Weights of a small image autoencoder.
Training: 4900 steps, batches of 512.
Data: trained on aerial photos of the United States (SatlasPretrain), 101725 training examples, 24.7 epochs.
Rows from block 2 of the encoder, named by matrix and row number. Each number is 128 + 24 x the weight over its row's rms, rounded and kept within 0 to 255. All counts start at 0. Numbers have three digits each. After the name is the row's rms in percent of the matrix's.
# fc1: squeeze-excite reduce (encoder.blocks.2.se.fc1.weight, 8x48), inputs 0-47
fc1.0 068:122177140106121135076106123183125151156135126126128130124140104113135088148109106083089093137121107092152111138102174116150137089115142137127125
fc1.1 115:074139101177112133095152152145137138182146143159121107123096135123135171113084136137138144152119141109096106143137136133135186130129103141150135
fc1.2 082:166082144157121101145150147102158122143122121138070142142086111126118112129134100142094124153155087062128120110131127144137159114147124135099142
fc1.3 092:153110168166140156118158150144130103105150123164094126138163155126114116111101140088131138111137110080170142117143110182129103119134157109098143
fc1.4 113:103119109125110151142084124110143113094152124121141071147135145136165141154103142157144129127204117146143159128133129117137160140112125110182109
fc1.5 127:147134130100134110133153154181126163179113155155099195133110147133129128167162114119162151126106166134109126148107130146108144134120146138150104
fc1.6 083:129123096167116135125118187116174113116129112142100138132161170108123112156106079120140117106158092155148139139175137157120152123131171132121115
fc1.7 106:104156071153147157123094124117117120094184110124131167105139152084133138150108146080119162130121101142125121139144152111150122138136165142113153