python train.py --encoder_channel_attention="se" --encoder_kernel_size=3 --decoder_upsampling="pixel_shuffle" --residual_init="none" --precondition_frequency=25 --max_steps=4900
Rows from block 8 of the encoder, named by matrix and row number. Each number is 500 + 40 x the weight over its row's rms, rounded and kept within 0 to 999. All counts start at 0. Numbers have three digits each. After the name is the row's rms in percent of the matrix's.
# convs0: reduce pointwise conv (encoder.blocks.8.convs.0.weight, 192x96x1x1), inputs 0-95
convs0.30 084:520510459530512463455475506485446517461471491509445492496536570549488498583549506457497485485533466503529502495466579558460465534516591495532508538451457558490514487424499456595581517477467466498544523488518462536528470490565455572459480466474464462463498459539541530469520602487474567445
convs0.31 087:454520545499545517474524522414443467520487540465534555493505505576523512429512516473480511482468509563555536492481493526513510533511464522519502560462459522467479472588533473606468410526456476458540443480498498487434575533510499522567509545469460509495481555503505529487494559507536616434
convs0.32 083:509484495471467492517476510471457488480549515478461518566519479540540509424517544472450522464532501471492541563490521520508498454588503529527466566544479502495466493564481551534596511506518423418498498443519466477522493564524500508509602453576449558486493531486486400541577546529538549494
convs0.33 088:498483531516548493454474520476492539520496532496565539497486524433522471398502539504493556484475487489487468458518563500553479431491425489455554535501610536439478470467559437384530481512477484506541484555564506511496510515508489509491485493457502559488395490523567541584520532504485455519
convs0.34 095:503468439545502540584463488478444489506526533496505494565517466499513483570509546568488484445485507431452493494490433469462509499387564463483447516520436543506543525434525488500476488495506503502563525477444529497462531495473551472503449396459481477470493493551462529382556468523486448510
convs0.35 101:456443530462540529473507474516512514521437477483481470566532414539544523514515502490510472488431542441527556419544561543488481533509431522547552507519603517475500502454506557520566511462477467412559512426544532524481455495424478496542517548433482505530499484500534503487456524493543471425
convs0.36 093:524522520464432545496561460599502582475474420528440520505521499451461506515509444481510481504503537527541445408495454445512469546481569505477488494462535451539536459532551463467501487475383503464475515468553516532497546491511542454452456445519459508498546546545449497432450481509471490542
convs0.37 091:487510531467607563466481537506528498529502595503490547514499569457460490484435531542517493518461489497559479555542512494552441597493557502482555532474536541519512474460459456476436473463489537557508452529507432524512459457490514542506514478469504518435499439550535408496495529501516558587
convs0.38 097:460486497506565495470432548463457504492460534493455633545475533523478533458467483520519499452447478522495492487489496461465479512506443559476521503494599567527522483475519500533470525507489635511567522453493535516494464468496465463515528529450467567443462477604517513488482535445549527480
convs0.39 077:551474537548478482453465535473518437459476417501586450511511503599510486524550535610523466457469512461573526519477549520453474503526498493501566468492471536527513494428481469513522500515617519465510512480467531528491473499563507479431468510520597505484468441504458444506538458530480478528
convs0.40 100:519521461505565524516464484461504598468471532498482538491487486595409559483471469519507530529464481504608642508563492558472482497510495481510435467506540479444522510507511524519500494460427503500550480442526542440574553515470484461531566508499503513464459469467478462515474505475479511444
convs0.41 091:519488530508495502461558503464515457518462451515554427610540463546508508490513493436417518502479570529499478490476591469513583518497450502537558551483495464455477435498440554524533542514534526433447470490515477539439493484485469521540558516616548483498496479479472551508475471526498440499
convs0.42 087:428467518497516439468498570561540514483505565472416469541512541411537525503469565502492527537474524474464494481465503448535536484523558495500553504508574493520453453495532475439517510455375548499518436463513469483448471471483586570553494554459469522521454539505452486462488549476499498514
convs0.43 085:464396496525452476493526518471542466563530432482481480519479544501513471480517542516508478467552556551508483550448489453515483488509494497510625513513489555536465461517452474428486499482518529457506497550465529557467484502483521550445430491468489444540443483579511508482482506534504400617
convs0.44 098:522549507491518525583515511489527517482487548461541586479517541410506476522452470457528471485544593558460463433497487536607477460498538485464477523477457468499545524533538505566478502434511515526461532577498516535484464488541490472472478487442532491463555417534503565469504463465509449584
convs0.45 092:555463501518514461493526614499442486478507448473500417499497572555510557426478518520476462486519543491507495497429523521460464524464449491458450538539504532546475553501503502548533517438594464538481478452498545510530522522425479476579563456495507555513455529469521511532590494554447520530
convs0.46 088:522496512539525535497490550533476551414525463460511492525478515508477554463493548512461521596477465457567513524501487507494500501499450479532521488518498540496532514549542548542542469462431605513542506517510469542548540498547496440510563502495545526451438468495530533564566652474470548523
convs0.47 085:439517474443497508507514512533442504524504627496525506504518510508463443480550520489420541521484488447547472458530502469545480580557543487510526527517568492461506489505454488545500473472535499440547588455507522603457473543519525468387455482499501570502454473524514492457449527487465483556
convs0.48 098:497559570493447504486529476479466427560493473483549477471432516513473534522530490443504554460457502451514463520550586493483435482501576455547487523414511477498475535524522439542430507462457428443458458527530543461454491494510467508556446492440519447490497504543542575515472544471451561509
convs0.49 104:434521546581517510468426478524525486501464506490521471524537447523560386522508463545552513469525611478499481451546558531472449473549526469498546511541451494505561537460455491473541530502460450474463512523435481561506459513456491519522436512541536575497421499530521485471502468534509485423
convs0.50 109:470489492528590536474470538462525527534488541442538549557516507500424503426447511574519554460495488554564492521520487444495480547485522520484545548501522460481527471511484565487431496507463559530515579572517468495529473468596534493468482517525397573521426516489512527481475531514524466562
convs0.51 108:496472521513568492482527522490450527514524511416525505502520454500520525451469479520435450521470474427452528547551491530479469536497501453517460530543519535501525528514509444500484498555476493637501492461523517478450539541432497518647535525559505523448450443444480464522558552493469557510
convs0.52 094:523409496569517486500540465454575469517522484503536524515476492518505494616494465517502457501505520529556445505578506481499513440469510481446490474450448488457521513495507511521432460532504523451462514510480428525412500520544529451530535526586596472522537499502488428519553490574489440566
convs0.53 101:447568485499518514474526461584476469489458525553503451476433445476489436561536563430529505538457462496572572475507494538480509536514449524502474480527470574462524535523478465513569506536507509563534499511438459469461522474395477511584511528548516505459561474458499490524477441456513506433
convs0.54 091:548455504488477479510471526439462585488507449522448554487455492504519543432493498488460530475475494561510508546476485443487435532501508486448497495533503528512470456501471507514471475458494615523569507433567525526645526471491591469464501460479492516468478495561514532540451570520463544478
convs0.55 090:524373494400452513561544453498467516448501493535509481499477474511461443596477534480479484476534488488448473482504535427522507475524484481470519455444512510530428461521459497465499478474474524466518455432503535551575536554578526529469514478487516412551470486556460445463494517517516560541
convs0.56 098:473500519554438530496438471486464414510491586512558500501527519535526530525541466474449466526447472487445463502492528539472427477487499497515469445501474510566546566434540451529459550495443509474540450465514448441479478468471463569618533507550496485464538522448458478428487463532490536539
convs0.57 117:535491544546545509426472458544484565420523513422525443534548518501514515508528496552487518493575514485518453497434535489494445510524493496476514564546470570523528528461513464585550489472530468456450484554478550577525415534499464496511437560495545540505463492536533523513555519553595498486
convs0.58 103:442441440461596526546526466483502490489519487468515458504559520506506517526498521520471484476524532497458488502422526378467485529514515514574479540544490570503427482524481493477556559506564504515511436496531537517552527504463526525615531458495497511515455518558420476476551462499469484592
convs0.59 084:500470492541487470538458491543470513457526401463500500472502517489491501515509525511490560470549529598542477459526448450473462511491488519501543494503552514509490476512471495532465459470566521466597580435499502564533450492569549453434489435510453503524445514586574480488565477484521494598
convs0.60 098:485533577457486545482504461491501590512497499478468492467515485551459493465478477520538596518494482460501532478562495544571466442480499465499497492481492401503522495517484509471510529499552511514469602454490481537552448518556529461396506558511440489508538479518532541646485515522520512456
convs0.61 085:517494572509471501454483488458432465441491452544508553504457554481542516515447535512515466510518500552546508496446522487482521501514492477503640493420578514480481449462499542476535517486473553511543510498498457472518498469491531582505512496465553530510493553644456445479473513506567552545
convs0.62 112:440537541499560510496564475513539496439522525501473375496579480492551482556495479495524508451528515500499486449515575521525471467519544441482545559452536415504542598487516408495558550464537458477489491568465533505476474517453464512525507504573527494515578499483552494465536501484498467500
convs0.63 101:506549502546443470504478495501574433479491555501476446527509536526502534493506547479508486521563500498506468508455467485520523482505456527485570586563507544507524568476525475510476489482524488509462448587450524474441497501462495576547518500510507528526565551458459468561499380474576454609
convs0.64 111:498553435540474539492525501461473489501547580529522608497530563499499469524490438490488534514490477481484497514498509477592483564547574509492575532465434496523511505534546524566472539494536520574523472518508548517511494456522551564476507457477518503488558553528490476428445459538474479625
convs0.65 100:538480470507437495515566509539546391498493546496514507517542495425570493488474525485514495493466576506523501463500500426476495539574493487469597507505482492450472488449502463526455585531588533545477416538508533506503512526502532535577515570529528486521471476488474423528520457517506416550
convs0.66 093:474528552559486497494507471488484437519540461522497451500537460413437489509480514475542501546457587508489528495480541525458504509557519547519539536430422527496510486501552551570545565502514586514507537468512509515484493481530498506465452517597556530515592568582452461468515469531450464462
convs0.67 084:483501499489474506483507414456458543496461537460489402525498526557523485491565492486520556472484465490573474528532545529492476489452525489522491533491422547496543490497455457587545565511501461457524579513439505538496505520421480531500402533462488466531474544601535560457525518472518572483
convs0.68 095:495572440539526435545462454541502477474451485395432417497511494438584501543488534493500437567539482573490445448530526545480404500471534535497454476539517485503458505490520460466550527482441493483442473494496454488525515531517518478507509458513499490466549505566432492558499516522449498569
convs0.69 112:520476493489444520458405495510531507509505508431531478483555530550550478480490473604530589465491501525450523519486502542567509539491480503490502461495472492498527511527492532483486461513545490585496463475484472557479436564569441456568414486551511492538484508498545588521566412540458477464
convs0.70 091:516508490473446462504541417535485431404461482528522489494459550451446570490462453458482486420511497476409484496464450490475543436545498501465544488494540516501451500477497454484511438450483479475482508490493452478453509391546454501477573483479567494451475487461549508480518572484566539459
convs0.71 098:530567489547547503489456504469459555503498562509522596476571541518490528461478494516484540539440480485565559475548523449503462555493450554501478597523564492506521494461498485499458534494446513557455485438491529474523527492396516514569541535446459533522525474417472491513456544481492504422
convs0.72 111:462591509433372488530520470525486500553488510503452535510478432465498526538480504513589492534511551539549444451541514480543493513606520500563558472497518506496469485473528547487482511472451551525543486505538546479515538506502592459563529506472533591470534510485513482450538458462547526521
convs0.73 104:454481500506482472496519468443508461511493503530496418513454434536465428566599488462516479516485439486522543589431495626460493489442485484508513443530461592498500533493479506442494495534504542391520461485479469529431515499504491497516435496480472478506477483552493538480525460500523439450
convs0.74 097:483514511481478493489549464454465521455472516491532491479530437544489568523577532546481537531478529547534513515496504587545511512449519518536441500506458499486489499483505519596523446518447543391491478508530523534529596540533496485505537498547468513523568538487582582533627537496501523485
convs0.75 099:430541508464528513539573417508543572454500565550558471455546417526463575519480502582414478483477530527545561558496444571486509487527462525530516474479489486479471488508513434520531482469547471482509460511473550452463514482551479476506487485518529507514551494513499530536459463599510423479
convs0.76 110:499448485535606455551439551530550558527503439496533537501572572517515505437466491522469495535508564480482505486469467455546475525521482466452484573495592521555464470498521497509488524420473500560494465426523538492520461489485540458509486464507430560463496490508473475501476458443395465531
convs0.77 112:429451478531564543491458416499470582450492471486510512536597487560496455502519467546507526514468555449589526534507505372462523496540441492466517564513449509465523514532510515559489482505525508455500450470471522458525520546539480519427524455597514505472481484481447509492527481485459538520
convs0.78 111:471485513515509528544531468461507431458495516535544453561518483566563484566594497443506483452542522483545466510483516532515447467482469493487497516521420524454501537439501515517463530497556482359491582516498496562530500522503533486455466513494559443524552524550503510531596457457549509468
convs0.79 119:453487515569495533503502496487505528509496498474457480489652524554456431538443499488499495561476518492549485457519550530494545568445524451476504639469476543552531489517553499571480526472445470503482485487515558498504497467470480494471478523498534432539583562489520539474479477476494540440
convs0.80 113:478512500479466474534409569455457532472495500485492535512516527595502565434529507503439503486492479461503552480485536510475520517529431537465429510559497529585556484478448506506509541518460538492530454423507552486583575486465478516571541475509493559456473554461485499537511480431458573453
convs0.81 103:492471556480491476483478436448496427498494529513505465531556460511510482597608492465481481476533498508555509527479497488468508506424505478495512512519448587504487536498468516508491475495491514380467540515487477558448523508531507508408424494454487432517470503641479499489556482460535499473
convs0.82 079:539482529470513516548536497519540489473464462499477508453555473560481499535493481487532541495467509548491563474464507464512475459509481558449521495482483401521479510451495497494509603508543509526476494502476478469638480506456507538626555556521524562498580468486475508586535428444502485511
convs0.83 095:475450496479514493488555471508474438460516597482547402556523528482507521509561511447496435500589487545413526540469439442459522497459492478509478512564452532504492495465490477515520493515473519406469486477492443542474549484458504584531489496478482471501465443583464542525563550524521494436
convs0.84 094:539480486520525462477459555529452574528475474543497591474535498513499446486476467574503533504466564395522494510588517417492492476519435518491482506466497500498481487431528539511498546456515496548510488488507504466539480503455499456524640537537522566447536457457506463536426515489449536469
convs0.85 104:520567506519495461432565468497576469529487505477501440469554483469563436546497500454500520474590484495525450480497499485605488504500520499479539476487488477505537487475525488476530498476490445463502605587438469547482460463558513441424461534492519418509500496537540471548465461526485482590
convs0.86 087:461473491502551536509455484435446524465500473502530583519465460507436563473471524528515487496505479489470581513512480427488485552528477471522489553527514476457467449520487526518504472515515497509495500428496508468600614587403511525592538484534438546543495503440477463498528505484494569452
convs0.87 095:462449498564506559584522463508529500518479520479544486532588495555439486485497511462565516489512581455548500456473502505519486536451495506541473533509492508503506492543566568581473556488445543454499552492423525560499513447497541481463474506489492488540497507652458554494477486562531477492
convs0.88 109:471528569491549442451479500506469597529489544540448531464509548518513520439535509547460533506487473501530598505499482513497448528459486542504463471524467495496508474498509497530495463426485452513603478506531518474532507496451499464543437528475430579515420495532558557487524568466527582417
convs0.89 122:456618490475440479501476462473469430500458500499515552497545478498403473501427476471456516537489484519495466474535464529536479568514434522561467452535506457536523564542536484555487468473442504478484446523440475485505559390485483525543470555467507525476478563501505497555426532503511529442
convs0.90 103:521514560512499504479555499568560422537496546467525449462534568508556503548487457507488447460504536510439502510504525511549497537509562501467551473522517543516579537486468404472438530499513484511514596577517506568450431502533470520444465527495534467488476488589503532467503509486567466570
convs0.91 101:472592518532420458485488485506483537532476498492435431547507529475462470491483475512504499465547571520492451448496513516526468578518559525502457472533451529554556528497405421550487475465463455479541559505513511614462511453563495436452462486446489482523514496519536458433505521535515533531
convs0.92 094:525487511523497540499503573510479534502489475473474452527410468493525512509508435512598534507472504459536538463547469547462561467452564457464409471500481507437515464446489494475566492467501481460472561507435462476508535518547500480488464512527523565516574479455527605455417457567501493456
convs0.93 097:586570543523473523495456595553605577497485451481525627519475482482513514545472487527539512489423540466509477417538529523529523501552470473467516487470528494458528501514503501478516512445455484516506573497472546490530474552509512491414541536497487536512506516432495455489433446450499485497
convs0.94 098:527555544558501539492514473476502510460468498517538506480473526479468554473511444496566491473429444568497471460487469534503512510473527527461488430455541492505519538536522469499485451525439618508529565552487481556487510501541524452470481505483562450522495523606531597556494601487500424501
convs0.95 088:550444509445447497484458540486462507531505562514502480496538562526527415492439500523475504414534561502556523487545503489418476517501441454406562484449550491542507468484509517459482495456474501557535483467575543468507424492487511569449525510508520495434448503495511452539451554454545536564
convs0.96 104:611561520555482550441482504502456515552450454552520479471563424540473462533508453501496528499381499454596517464558526498487497498497537439470509507449538504466496488528554514439427443514460500438510569528518497527489512533561519448498551495539502488480570519470534486450480490480474496497
convs0.97 098:517475534461541448548487519457524494449503400504487474477522535542496489454462505571486509493527467448525467535473497401473454467502501519488517496474529520538430502530535503476473442463517475504546436411554528534620422556564528459503476480481518508523447568469452505470546500467577504541
convs0.98 188:449596456490432442550511489450485464433527508517472502516493440485465595532511578476501490498540429535455537512461471510479498525486490553548419456534452429525513503503474462494520432463491480480488455443415477447535533449528471489548530481468514490546553559474434488495458455454501521468
convs0.99 110:428443502457511495519526505493518442477500633493469480536539517520506530499487512470483493486536507486512460515463527510485498497517450499513433534565507494601497556493492485574516492438501522502564450510423525478433503437403500615595528526450491570470478513494506469507509445517524476510
convs0.100 109:503516444579455546479570417454490452470481549537523538483479460411485473555538513483544504491447475502536516501529449565528481529497485526512455479469519512413530485487549583525538468545519501457528537519449431449536570478550504523487486531469547455463615468520462501523498483490539481439
convs0.101 125:524473502479481486481572527546568476549517471486527547522415522429509502520521492426481506502540389559410484503487500599534498489482488596515444463563482553513500505537465496556553429495509481496509568507490470449523505490483500556456478476455471458524412463547522507522520506563486518484
convs0.102 113:489557487504510489474520475609501501466458500500497593499458650450446514574444448460586506502550503538457497486478434527528526496571503498448493498495532490542532526548488471518514440503475456512522483514485480461497490496462511507585594516454514536492498518447477472578507507557501503511
convs0.103 099:476474510477522522430495534563476490545478569485453619510472536428472481487430451496491517508490439441536465480545503498595487570476468521488506520499490487525595465517507484462514499476429491606525519472491504467518492571460506478499539526451473475481518431441536481524457541531413490473
convs0.104 108:506427476521510498484443501447529543549526474439507468476520511593519524511560473559492570479504505484557483519496501513474478535455517450511502534534444518529474450474513597504466542536503494348428506484483499514480504527587542503464464468608546541479499521543521561465456495481509487480
convs0.105 105:524460469491426524608509410411463459493484499556492512500474430474463517574524552473464491547506448524441478525511487463507550505489505505541505565479516439477501488550503456408427437532517480457480461470478526505506576463487547543503532442481502488531565591497506461501477462481536495525
convs0.106 122:462552514492537490492509523488498526471488516455466657471469516458506566484480501476484500505454527473529488459527489502574544473557473469546505538471592562516484481523531494515517472440458463657530470549492506474489464552496493495518554550491475542513493487389503484473474522499468471538
convs0.107 093:502554521455486394558503521529473421462471545475418426493486530558496456496553475558477509522525481510508547483492538507522503513610527471484513499505524453567436486517552457474488534501505500511496452427490484479545452491520466441527454522448438540501576608502529438473508501513489533462
convs0.108 104:562531515467506439491506505508529584515496607476473512533501549481480526457536505475510501452485466552446501460528481556512560497538545545497511466539551526562522531499481461535566562484489424506505421529544520467490455465437458481627506486434449474560440478535530505463538527506469546496
convs0.109 100:511422498503569449527518446420518475478484523534537447519583491547524437511592473489452539535494450471544483585495506472470444502495475518447515519542513506454432508501504526503454495493501517400437505485534455520516500425531515492465463493453473469470468486599464550507584452506512538461
convs0.110 092:501469516512505479510445498600499418485547591562558505480444569480559467515545491465497470477554502449506487495482465506482451449536548542463533482507547546481513557502450445579495459461538478516501512511521511493381472508476477521520445497475527551492399428532539472486529499474562513488
convs0.111 103:562467527548484459509525556587530436564485486555485583548562552426573461501434503516493532492548480501499486437506489506580470544553543527480505523470466499543494554518506532500492487512552440643511516525485577478485474517522513515490510516580493473562496529446515480483507491514488536493
convs0.112 100:484491501455537559483501504473412488476477551535478560488486467470498591455518507488488500478446512467461583536496499515469505525480471474492488495520457539482457500508546509555472415523457514453522431484538467457554627479440522482553535478487517493431494476493546516498492636474518558444
convs0.113 107:469564496512506534492473495423449551478484526481543433503557499587448476511500525496458540507497498458602609523527541549425411532473465489542445503511470474486559525529550507478513498478469529492537489484492493465546555506499452474508458533496488599506563484499519534579530559494500548449
convs0.114 106:517563475484478549471501582536475502521509507501535595500475553378514526479473477449467547528462527499484447412498499516588493503577531476472554542485459456492523516512539414447497510462489447555480502481581480487521473523457529462572526505471503522464477496407509462486479473498463523559
convs0.115 083:467497500472470468537492472511458490516537576468546493504540464492541546467529504485472479489517518468507491502467503470505461507564485539507511528522522528500466494461493519544582532474494496510470426488472420416480520489387481547661546535492473557502450560407540468556517553480490547526
convs0.116 086:460473517463552500563562478544609439457452494568452487499544450414511447541467535479569508483537519486525457547505497446485496544574492499530566538449499523466428480505479481547464548478550491509432426503492499476500466472459543475540543509554503491485497509511528426510506489428527481571
convs0.117 101:524475595517479446473551519581610513491480523443487485513533493510543517533471455548451496480583527498490482494468515488564484535525478555498507477506515551582553521516458494458564552456548478501527526499423502571498449517540501493475397519498444519539518497540480493529478450548485412546
convs0.118 104:500511488539530521503479559485547504577468473551508455491544540518543448551501497429535453471490589530539533508568458460506467564526514447458487507480453509488568500450484576519427537449543473409489545494457529482450466453472520513466452505518525491529534445530440471472429436478482486577
convs0.119 090:475495522518478399481485485464479526448557402487444447486495557543484569408535498519483485514504404503545541505456515474512488512441499533492467500550478526572458516507563493450498470469445467548518494470564497517506479521571523486497456447475477523484462543472473585530559584469496499432
convs0.120 111:523464464470494536615520511483515457515523444496573632536481477448484554515471535442528504468518584537498448459457468499536553569534541485503513529514507465475467541510508510481458474468504515452460471489469490496518495502453553516577587510470532475518566510492515475426476496481501475605
convs0.121 084:514513542488519504584598447496458467445521490525463521577440400465536539468576556497527501479454451516575496484478547519492515514532524554492498529459467515526474484469518495479548450497536469503568498501472511468610609512491519587501518476491552525519494539486488440529552472491491521466
convs0.122 092:521577504491502548477499485504561533444533454511455470473525609459522505486494446494496490523590514561446462508502532471501475420529538492465535483491505548582485550484537463448461494494517459535502460476582534522503494487580453433504484478441497548482414606486499487524516451531509453539
convs0.123 111:514451502488520535511484472473458575528486512542486527538532492597549418575579498454442534523484540439512502520479515540482503516499493470500471495506477589540534456468461627572454476466456505410551546493436483544450487496512514470457501459517451513529471484533550543490539526528537492469
convs0.124 104:504507501529563525433529461505503507567488537531519514493537500534517391475527485478492550512441502458584572462635519495489496523464467494505511473521483492461538486442497558531540574495457512438463468479468478518449544540415496568563509544565470457516538458537471525471533501478456479460
convs0.125 115:482570585488454508412502449511466529516454545471471424490548518521492450503496422532476524454493461426568580466521476567535489526470454530487491485531441535559549484526507442510576493497479498504511576529466455509506524476513452492446467532479442490470460474529530572508449575538480512460
convs0.126 101:498493538478467464513468490541530496491503445450487509508479498507507437542492474535496514481508512507525416458487463456506504485522522585476524494467499593505438513541543453461484448493519400481499587565554456511467498525626475480436516474418529467482488512488578456500477458502497523612
convs0.127 101:503541547543546512547490462437463521479535481493514507542467536516488534492480553526495595484471531493471465473498536519531555557406494475495467545478534481508558480544533460497512473450489510559454587482511525512566543510565512468462480489471563528537531454589564597516573528553564523530
convs0.128 093:498565465502396449538466440445447442444527552519488495482538466514478525512533526453548476544570423497493475536461467526503527515592434545531504485470504540524507530547456450445511404480438448497485466461545520549509579511543532516505481416516486494494511490488441480495452543524493501539
convs0.129 089:467375447434464475563468514499496502416518546468497482534506569526562446498487546492468506470521511486507505450504484462426492503524477511453570544540484560465464457521528533549526481473503563490556464533526450554507504485431525607563492482454485521490504470597476483515465484480543526535
convs0.130 083:481586483542495548513544480471484457558551563534515419548521561536517518525493467512523431551558571543575480480489430506505456423527468450524491531524508502465502572464482462515511496423513522482517482505512501526482489424475543563493444477466459487499515519602498505421504543446528488447
convs0.131 117:479555471490471474566467531437470526501524495454483524432495478438489549543456511469477534528502510440484484503524469484489457531501563473510455518529431513423549475581486422488543482526493461591468495483482467486599541511544490507512437451519467551425544484500472529398476522414467513496
convs0.132 100:593507513544578541440447547517463540549516464514492552517463495556531468482470470510523516499468495501563559413534574507540439504407492465464518581462445502530526475494491596498490534417438518498519569485509563498532518500487518481477464489472566505479538463443533557500510521486480515462
convs0.133 089:515503539505494461532559514488448439566467437489504517502462427498481477440503494444506489503506485541557451456473432497480458488486484534465565505503528521499545555518475507589521567455456447472464456542484580448464502459435490600558417527484578526515550534551487484566499475502477517510
convs0.134 098:547498551470540425493519485501494564460461526482466475457500451465490472552502455489471527535522444497513547522623514538543529449523482501476460489563478501454530491459471546468446493479479425495484534480470455417484486547429465476527440536548417477462571422464474533532456457552487501458
convs0.135 081:476506492525568564474438488498554525549488493477551645495496513480487460489517496441614505528428525469547510468549500477496510537464486478479541567480603491502550490440483520498474516538449546461526493548490473563480491486440537519523518534486534510490504420601504520504474463461517500484
convs0.136 099:558485553578491496498458508482574500491497536455489502526511487480519558484539507454512541443465491475461509476411536592458560507498457493536480507466487519515443512505485547527489364531473415523508507515504484460480485576579455509413591476498515505498525523415556495485522489492546509508
convs0.137 092:477475494528441530482475462545556421530554450419487487473474522435481498509526477498475467483513466553417458429438401472567420504451488552552515497480470508522461563554451486564516429498494424464498497429538520504494532461502464516469472505502516454530497481465523528579531466453495505501
convs0.138 094:504487472439504460516579486510525507497487478529498464503476488517491538443538545521524515462537431545551559589427499481483529482522546517481488465540458488477460459456534485470523636502462484488530471520486514501555466514568473490475627527454428475477529501441436485425479479518484431484
convs0.139 091:568480546517445473480514461518458446535498509463525486478501510457557437561495509479409484553463484429513414496484502539541490578465568497489485521433480505490511454593540484541498433509503526548462487528482557511442511516544540552462479514528506471488543570467514520555473509498470559610
convs0.140 101:457469499478503465551537495512554500439521471494495471506499587428483531572525502393546427501586428523471453477485446533528575533512536487501420499542541518543509466526527463474501444498512472525525446502531510471512531521464537536556515489466520418508475535481452451468501544524464413566
convs0.141 097:502504500511482538518510573508465455507488459513533492498478458502521519445419488484437492539528442399527463491454533595508516529539535457535472530501482512494468458509551505456571516527469510495459473487552473442515481496562491433501509476594590539458506409438484455543556487593471509498
convs0.142 080:440552510542535536479496438448511451538451658539536465476506477487487474488496493510482533466465474522516505508527541526505487511562624458558535524453564532451541543497517443544493523509489505497525492551536484538430480508486446470499468511500459417509547498556484470441453474481531455540
convs0.143 082:561470506451558464537552592505497563489488450495534469504501524571509553451477506507445452534481523472532453468449466491496494464455406530502452575543526528571519497509459576496522457451520493501489446452475515494569506519556523471459601475459505578461469502455535543567499498533484521488
convs0.144 118:548456496477494458493520496452446526451551439474493635524448514458483517471523528519466515482496456537413467522505484464552489507478496515481560517488613555563450496512512511523507497506551528485518533460511515503515467504521531494459520447415457465465422551543483495484453499496482502634
convs0.145 092:441564499500549518420491467456482488449503580480493473541569513527459504480582527482502481496497536474611601462499504488458469513475483484515495509559490508512495520454495460622560520487434521455573455484521460519482474514444459517553474551524485559539453491538484463517546565487528508482
convs0.146 088:459466400472500517542576456456482479456411477488492385533512416515572425596523510499516495470471425443522458552510487496508483504504486482542510525547424451446485497447515556486519554551541480442507483465417509519487463471491539487462483487538497487489491541459474484475498466512528512491
convs0.147 110:526482507494506458533573460480520438475529456532490385524528475548528491602599515488510482505539436579502517537479467491466491497466512527500499511526487560546513489495512482505518561517567479442472460524505500514493467441512508576481415471456476443501513518627506544478526443478509444472
convs0.148 112:504500563442505490442562496537484448477497593513487632458464537415471538509504457461553515512420470527511537478486486535573520484573468501491477449459519533502477499548560486523494461497435617545475469517587486456507522527526519483486536495490519490457552478498561480513519533503513498477
convs0.149 093:466472503500453471527501536496455577499499437582494583510555464447452529473499566440557483537529431537507485540535505514473517522554474563501466442468540492477516512459497476494486496481512468482546476436530483450589519441535570471491491483445491574442453490498494492557481515402518577535
convs0.150 087:527443475516483426514502498562495515499498475526509553436466499446484506464463498481438521517516546546521474433472507385476512593492454557491517492530470523589515488495456501560476538461502520502524550439569499533510462447553523535431528464463514531504489575496440480488473466545472512616
convs0.176 112:506432493560494500533518539453472504543481441509484440492513481531514491529519514471503491481462504532482539504528511476469475551471464496458575508532485534493514482455480526488467569495499572439598506468529459529556509450477548559493467489485500483504507483690432519530448562485521539424
convs0.177 105:574496546498459578503488457431486481521470491482526549409448448464569504533506474487472478556506495499490536454537508535452493501543437470551510518440485556434549531443480474510514512490500539509457519535500511499513557538457433502584515503478533477490550486478512482634568468425488445483
convs0.178 091:542471512504455458569465423509480505434530408533400474499471459555433523555460499510526478480496501534505526518430494506510507498540516527515503432468445555560482489533538479525537532551598506564513470443441551539597482479517509524473554492517527516495502499427505430512480467528452499469
convs0.179 115:484466490497581575525489510513498469543468532532553603536509513527465506456503486491506485511420471503546541468615504439542484527554494494533533559495554444470495520485593522414471522469441569531525490469538526475496516551542524472500503519475498520471566468429506448528446481480543462441
convs0.180 081:505532551464462519500526479444410571490542481545510468523423579514434479454462523483461475502468468483503449481528472534533546537472520473426519508429516532484548488589497521492502380476467550457518515493514511526508579451532518482499514475443536465423504559534480536539454564538491465514
convs0.181 099:488515516487514455493450513440419521510483490479517504480466521516479500489463501502470512560469498486443521475531533480472506546536520508531573479483545572518487522481546495490475486524458633521580527465587526505517486504529427461471507470468470566469406553507505479467548649486455542510
convs0.182 105:502534501452493481551508484417492450434536492513474420497477493534513576515616524458464490510556429537493509566454541446492464513536522480509498504523470533574492467503502489616514487476535520437447490490537476491547512466523536541526429458484457497498425607538472516505502507498529538459
convs0.183 089:552463418468574474476506581541512505527541456550524564506563453543577479508497425459492409482529519515542494533574506486488482472468477476483505559538478517445463494484502617518451551523576497435516485461495461436462495522489529487459570507531498532512499493521459488475541469567497501464
convs0.184 098:521447529571557444483584557489473426492442462467572489480464426432555451500526557508504459467547442483530429592517514499500449517465471545472513519538538491472461511537499446455562561528506492549478512502477543471484516468413479516550506508509570486487504526469434517541475532513518494550
convs0.185 093:490511468515490588501514477529485472522472511535536479498523492504509453677546497472567505453480539538504537542555507506473509468510469485492551506478468501437501582429460541462463572503522496511562514534445448478441505513457507511520460529486528529454556466529523435453504421443532463471
convs0.186 098:499518561521565449529474478497483532519525444473464499485437521496558473412479493521471431512568557533562508499493525506522480460481493505521477547577499511603507503513491474546526492427447396511510494503542558490454451447483442473501478532469446580556426512549532566510497544518447500484
convs0.187 091:478544582559536458451511440540540495473479478502498475473485521489532497467438496542501517485486462453561519409521523494531533483499492517495519505488538548457586538468514436450564463504523483626498488519439510501476475621540441491464512488600510519469542493415500491471492479479498457522
convs0.188 113:507529514545501461513506527515429581434478424492476599468528496443521546425442520488491503480520482508514492469493477520552484544498472507501450520483524523528484455515494539546541445448447450583534465535536526474590474516521500472506527512518452513504440530388555487513486605513463566512
convs0.189 097:498509520456544480533478485535483449481468522441545436532505456486471606450466529525465506428439504513497556466467459559493529549527543476463448473549546490509498519522540413480495483568507487589488444512496422495493481552576477533462518509506520508512504522401511572431534519551496544459
convs0.190 090:554478555504569469469541562526592475505476513450534497472465495479480453440495494501533491504482494423548436475515602571483490500507483473451472533515544466474490488494462516475518557517461492596504522545524504438438425518535515464424567538551557493512464423454476539464539511492487536538
convs0.191 106:490522513507464564582479475499481501459526528429485476552568485445589520581550476542460510597457518521464483406548549520472463549571544505476516531529483514477450498502502549577515515510506498475494482590513533558485468596548479505490521453440495515570493496551505480467519501510475515495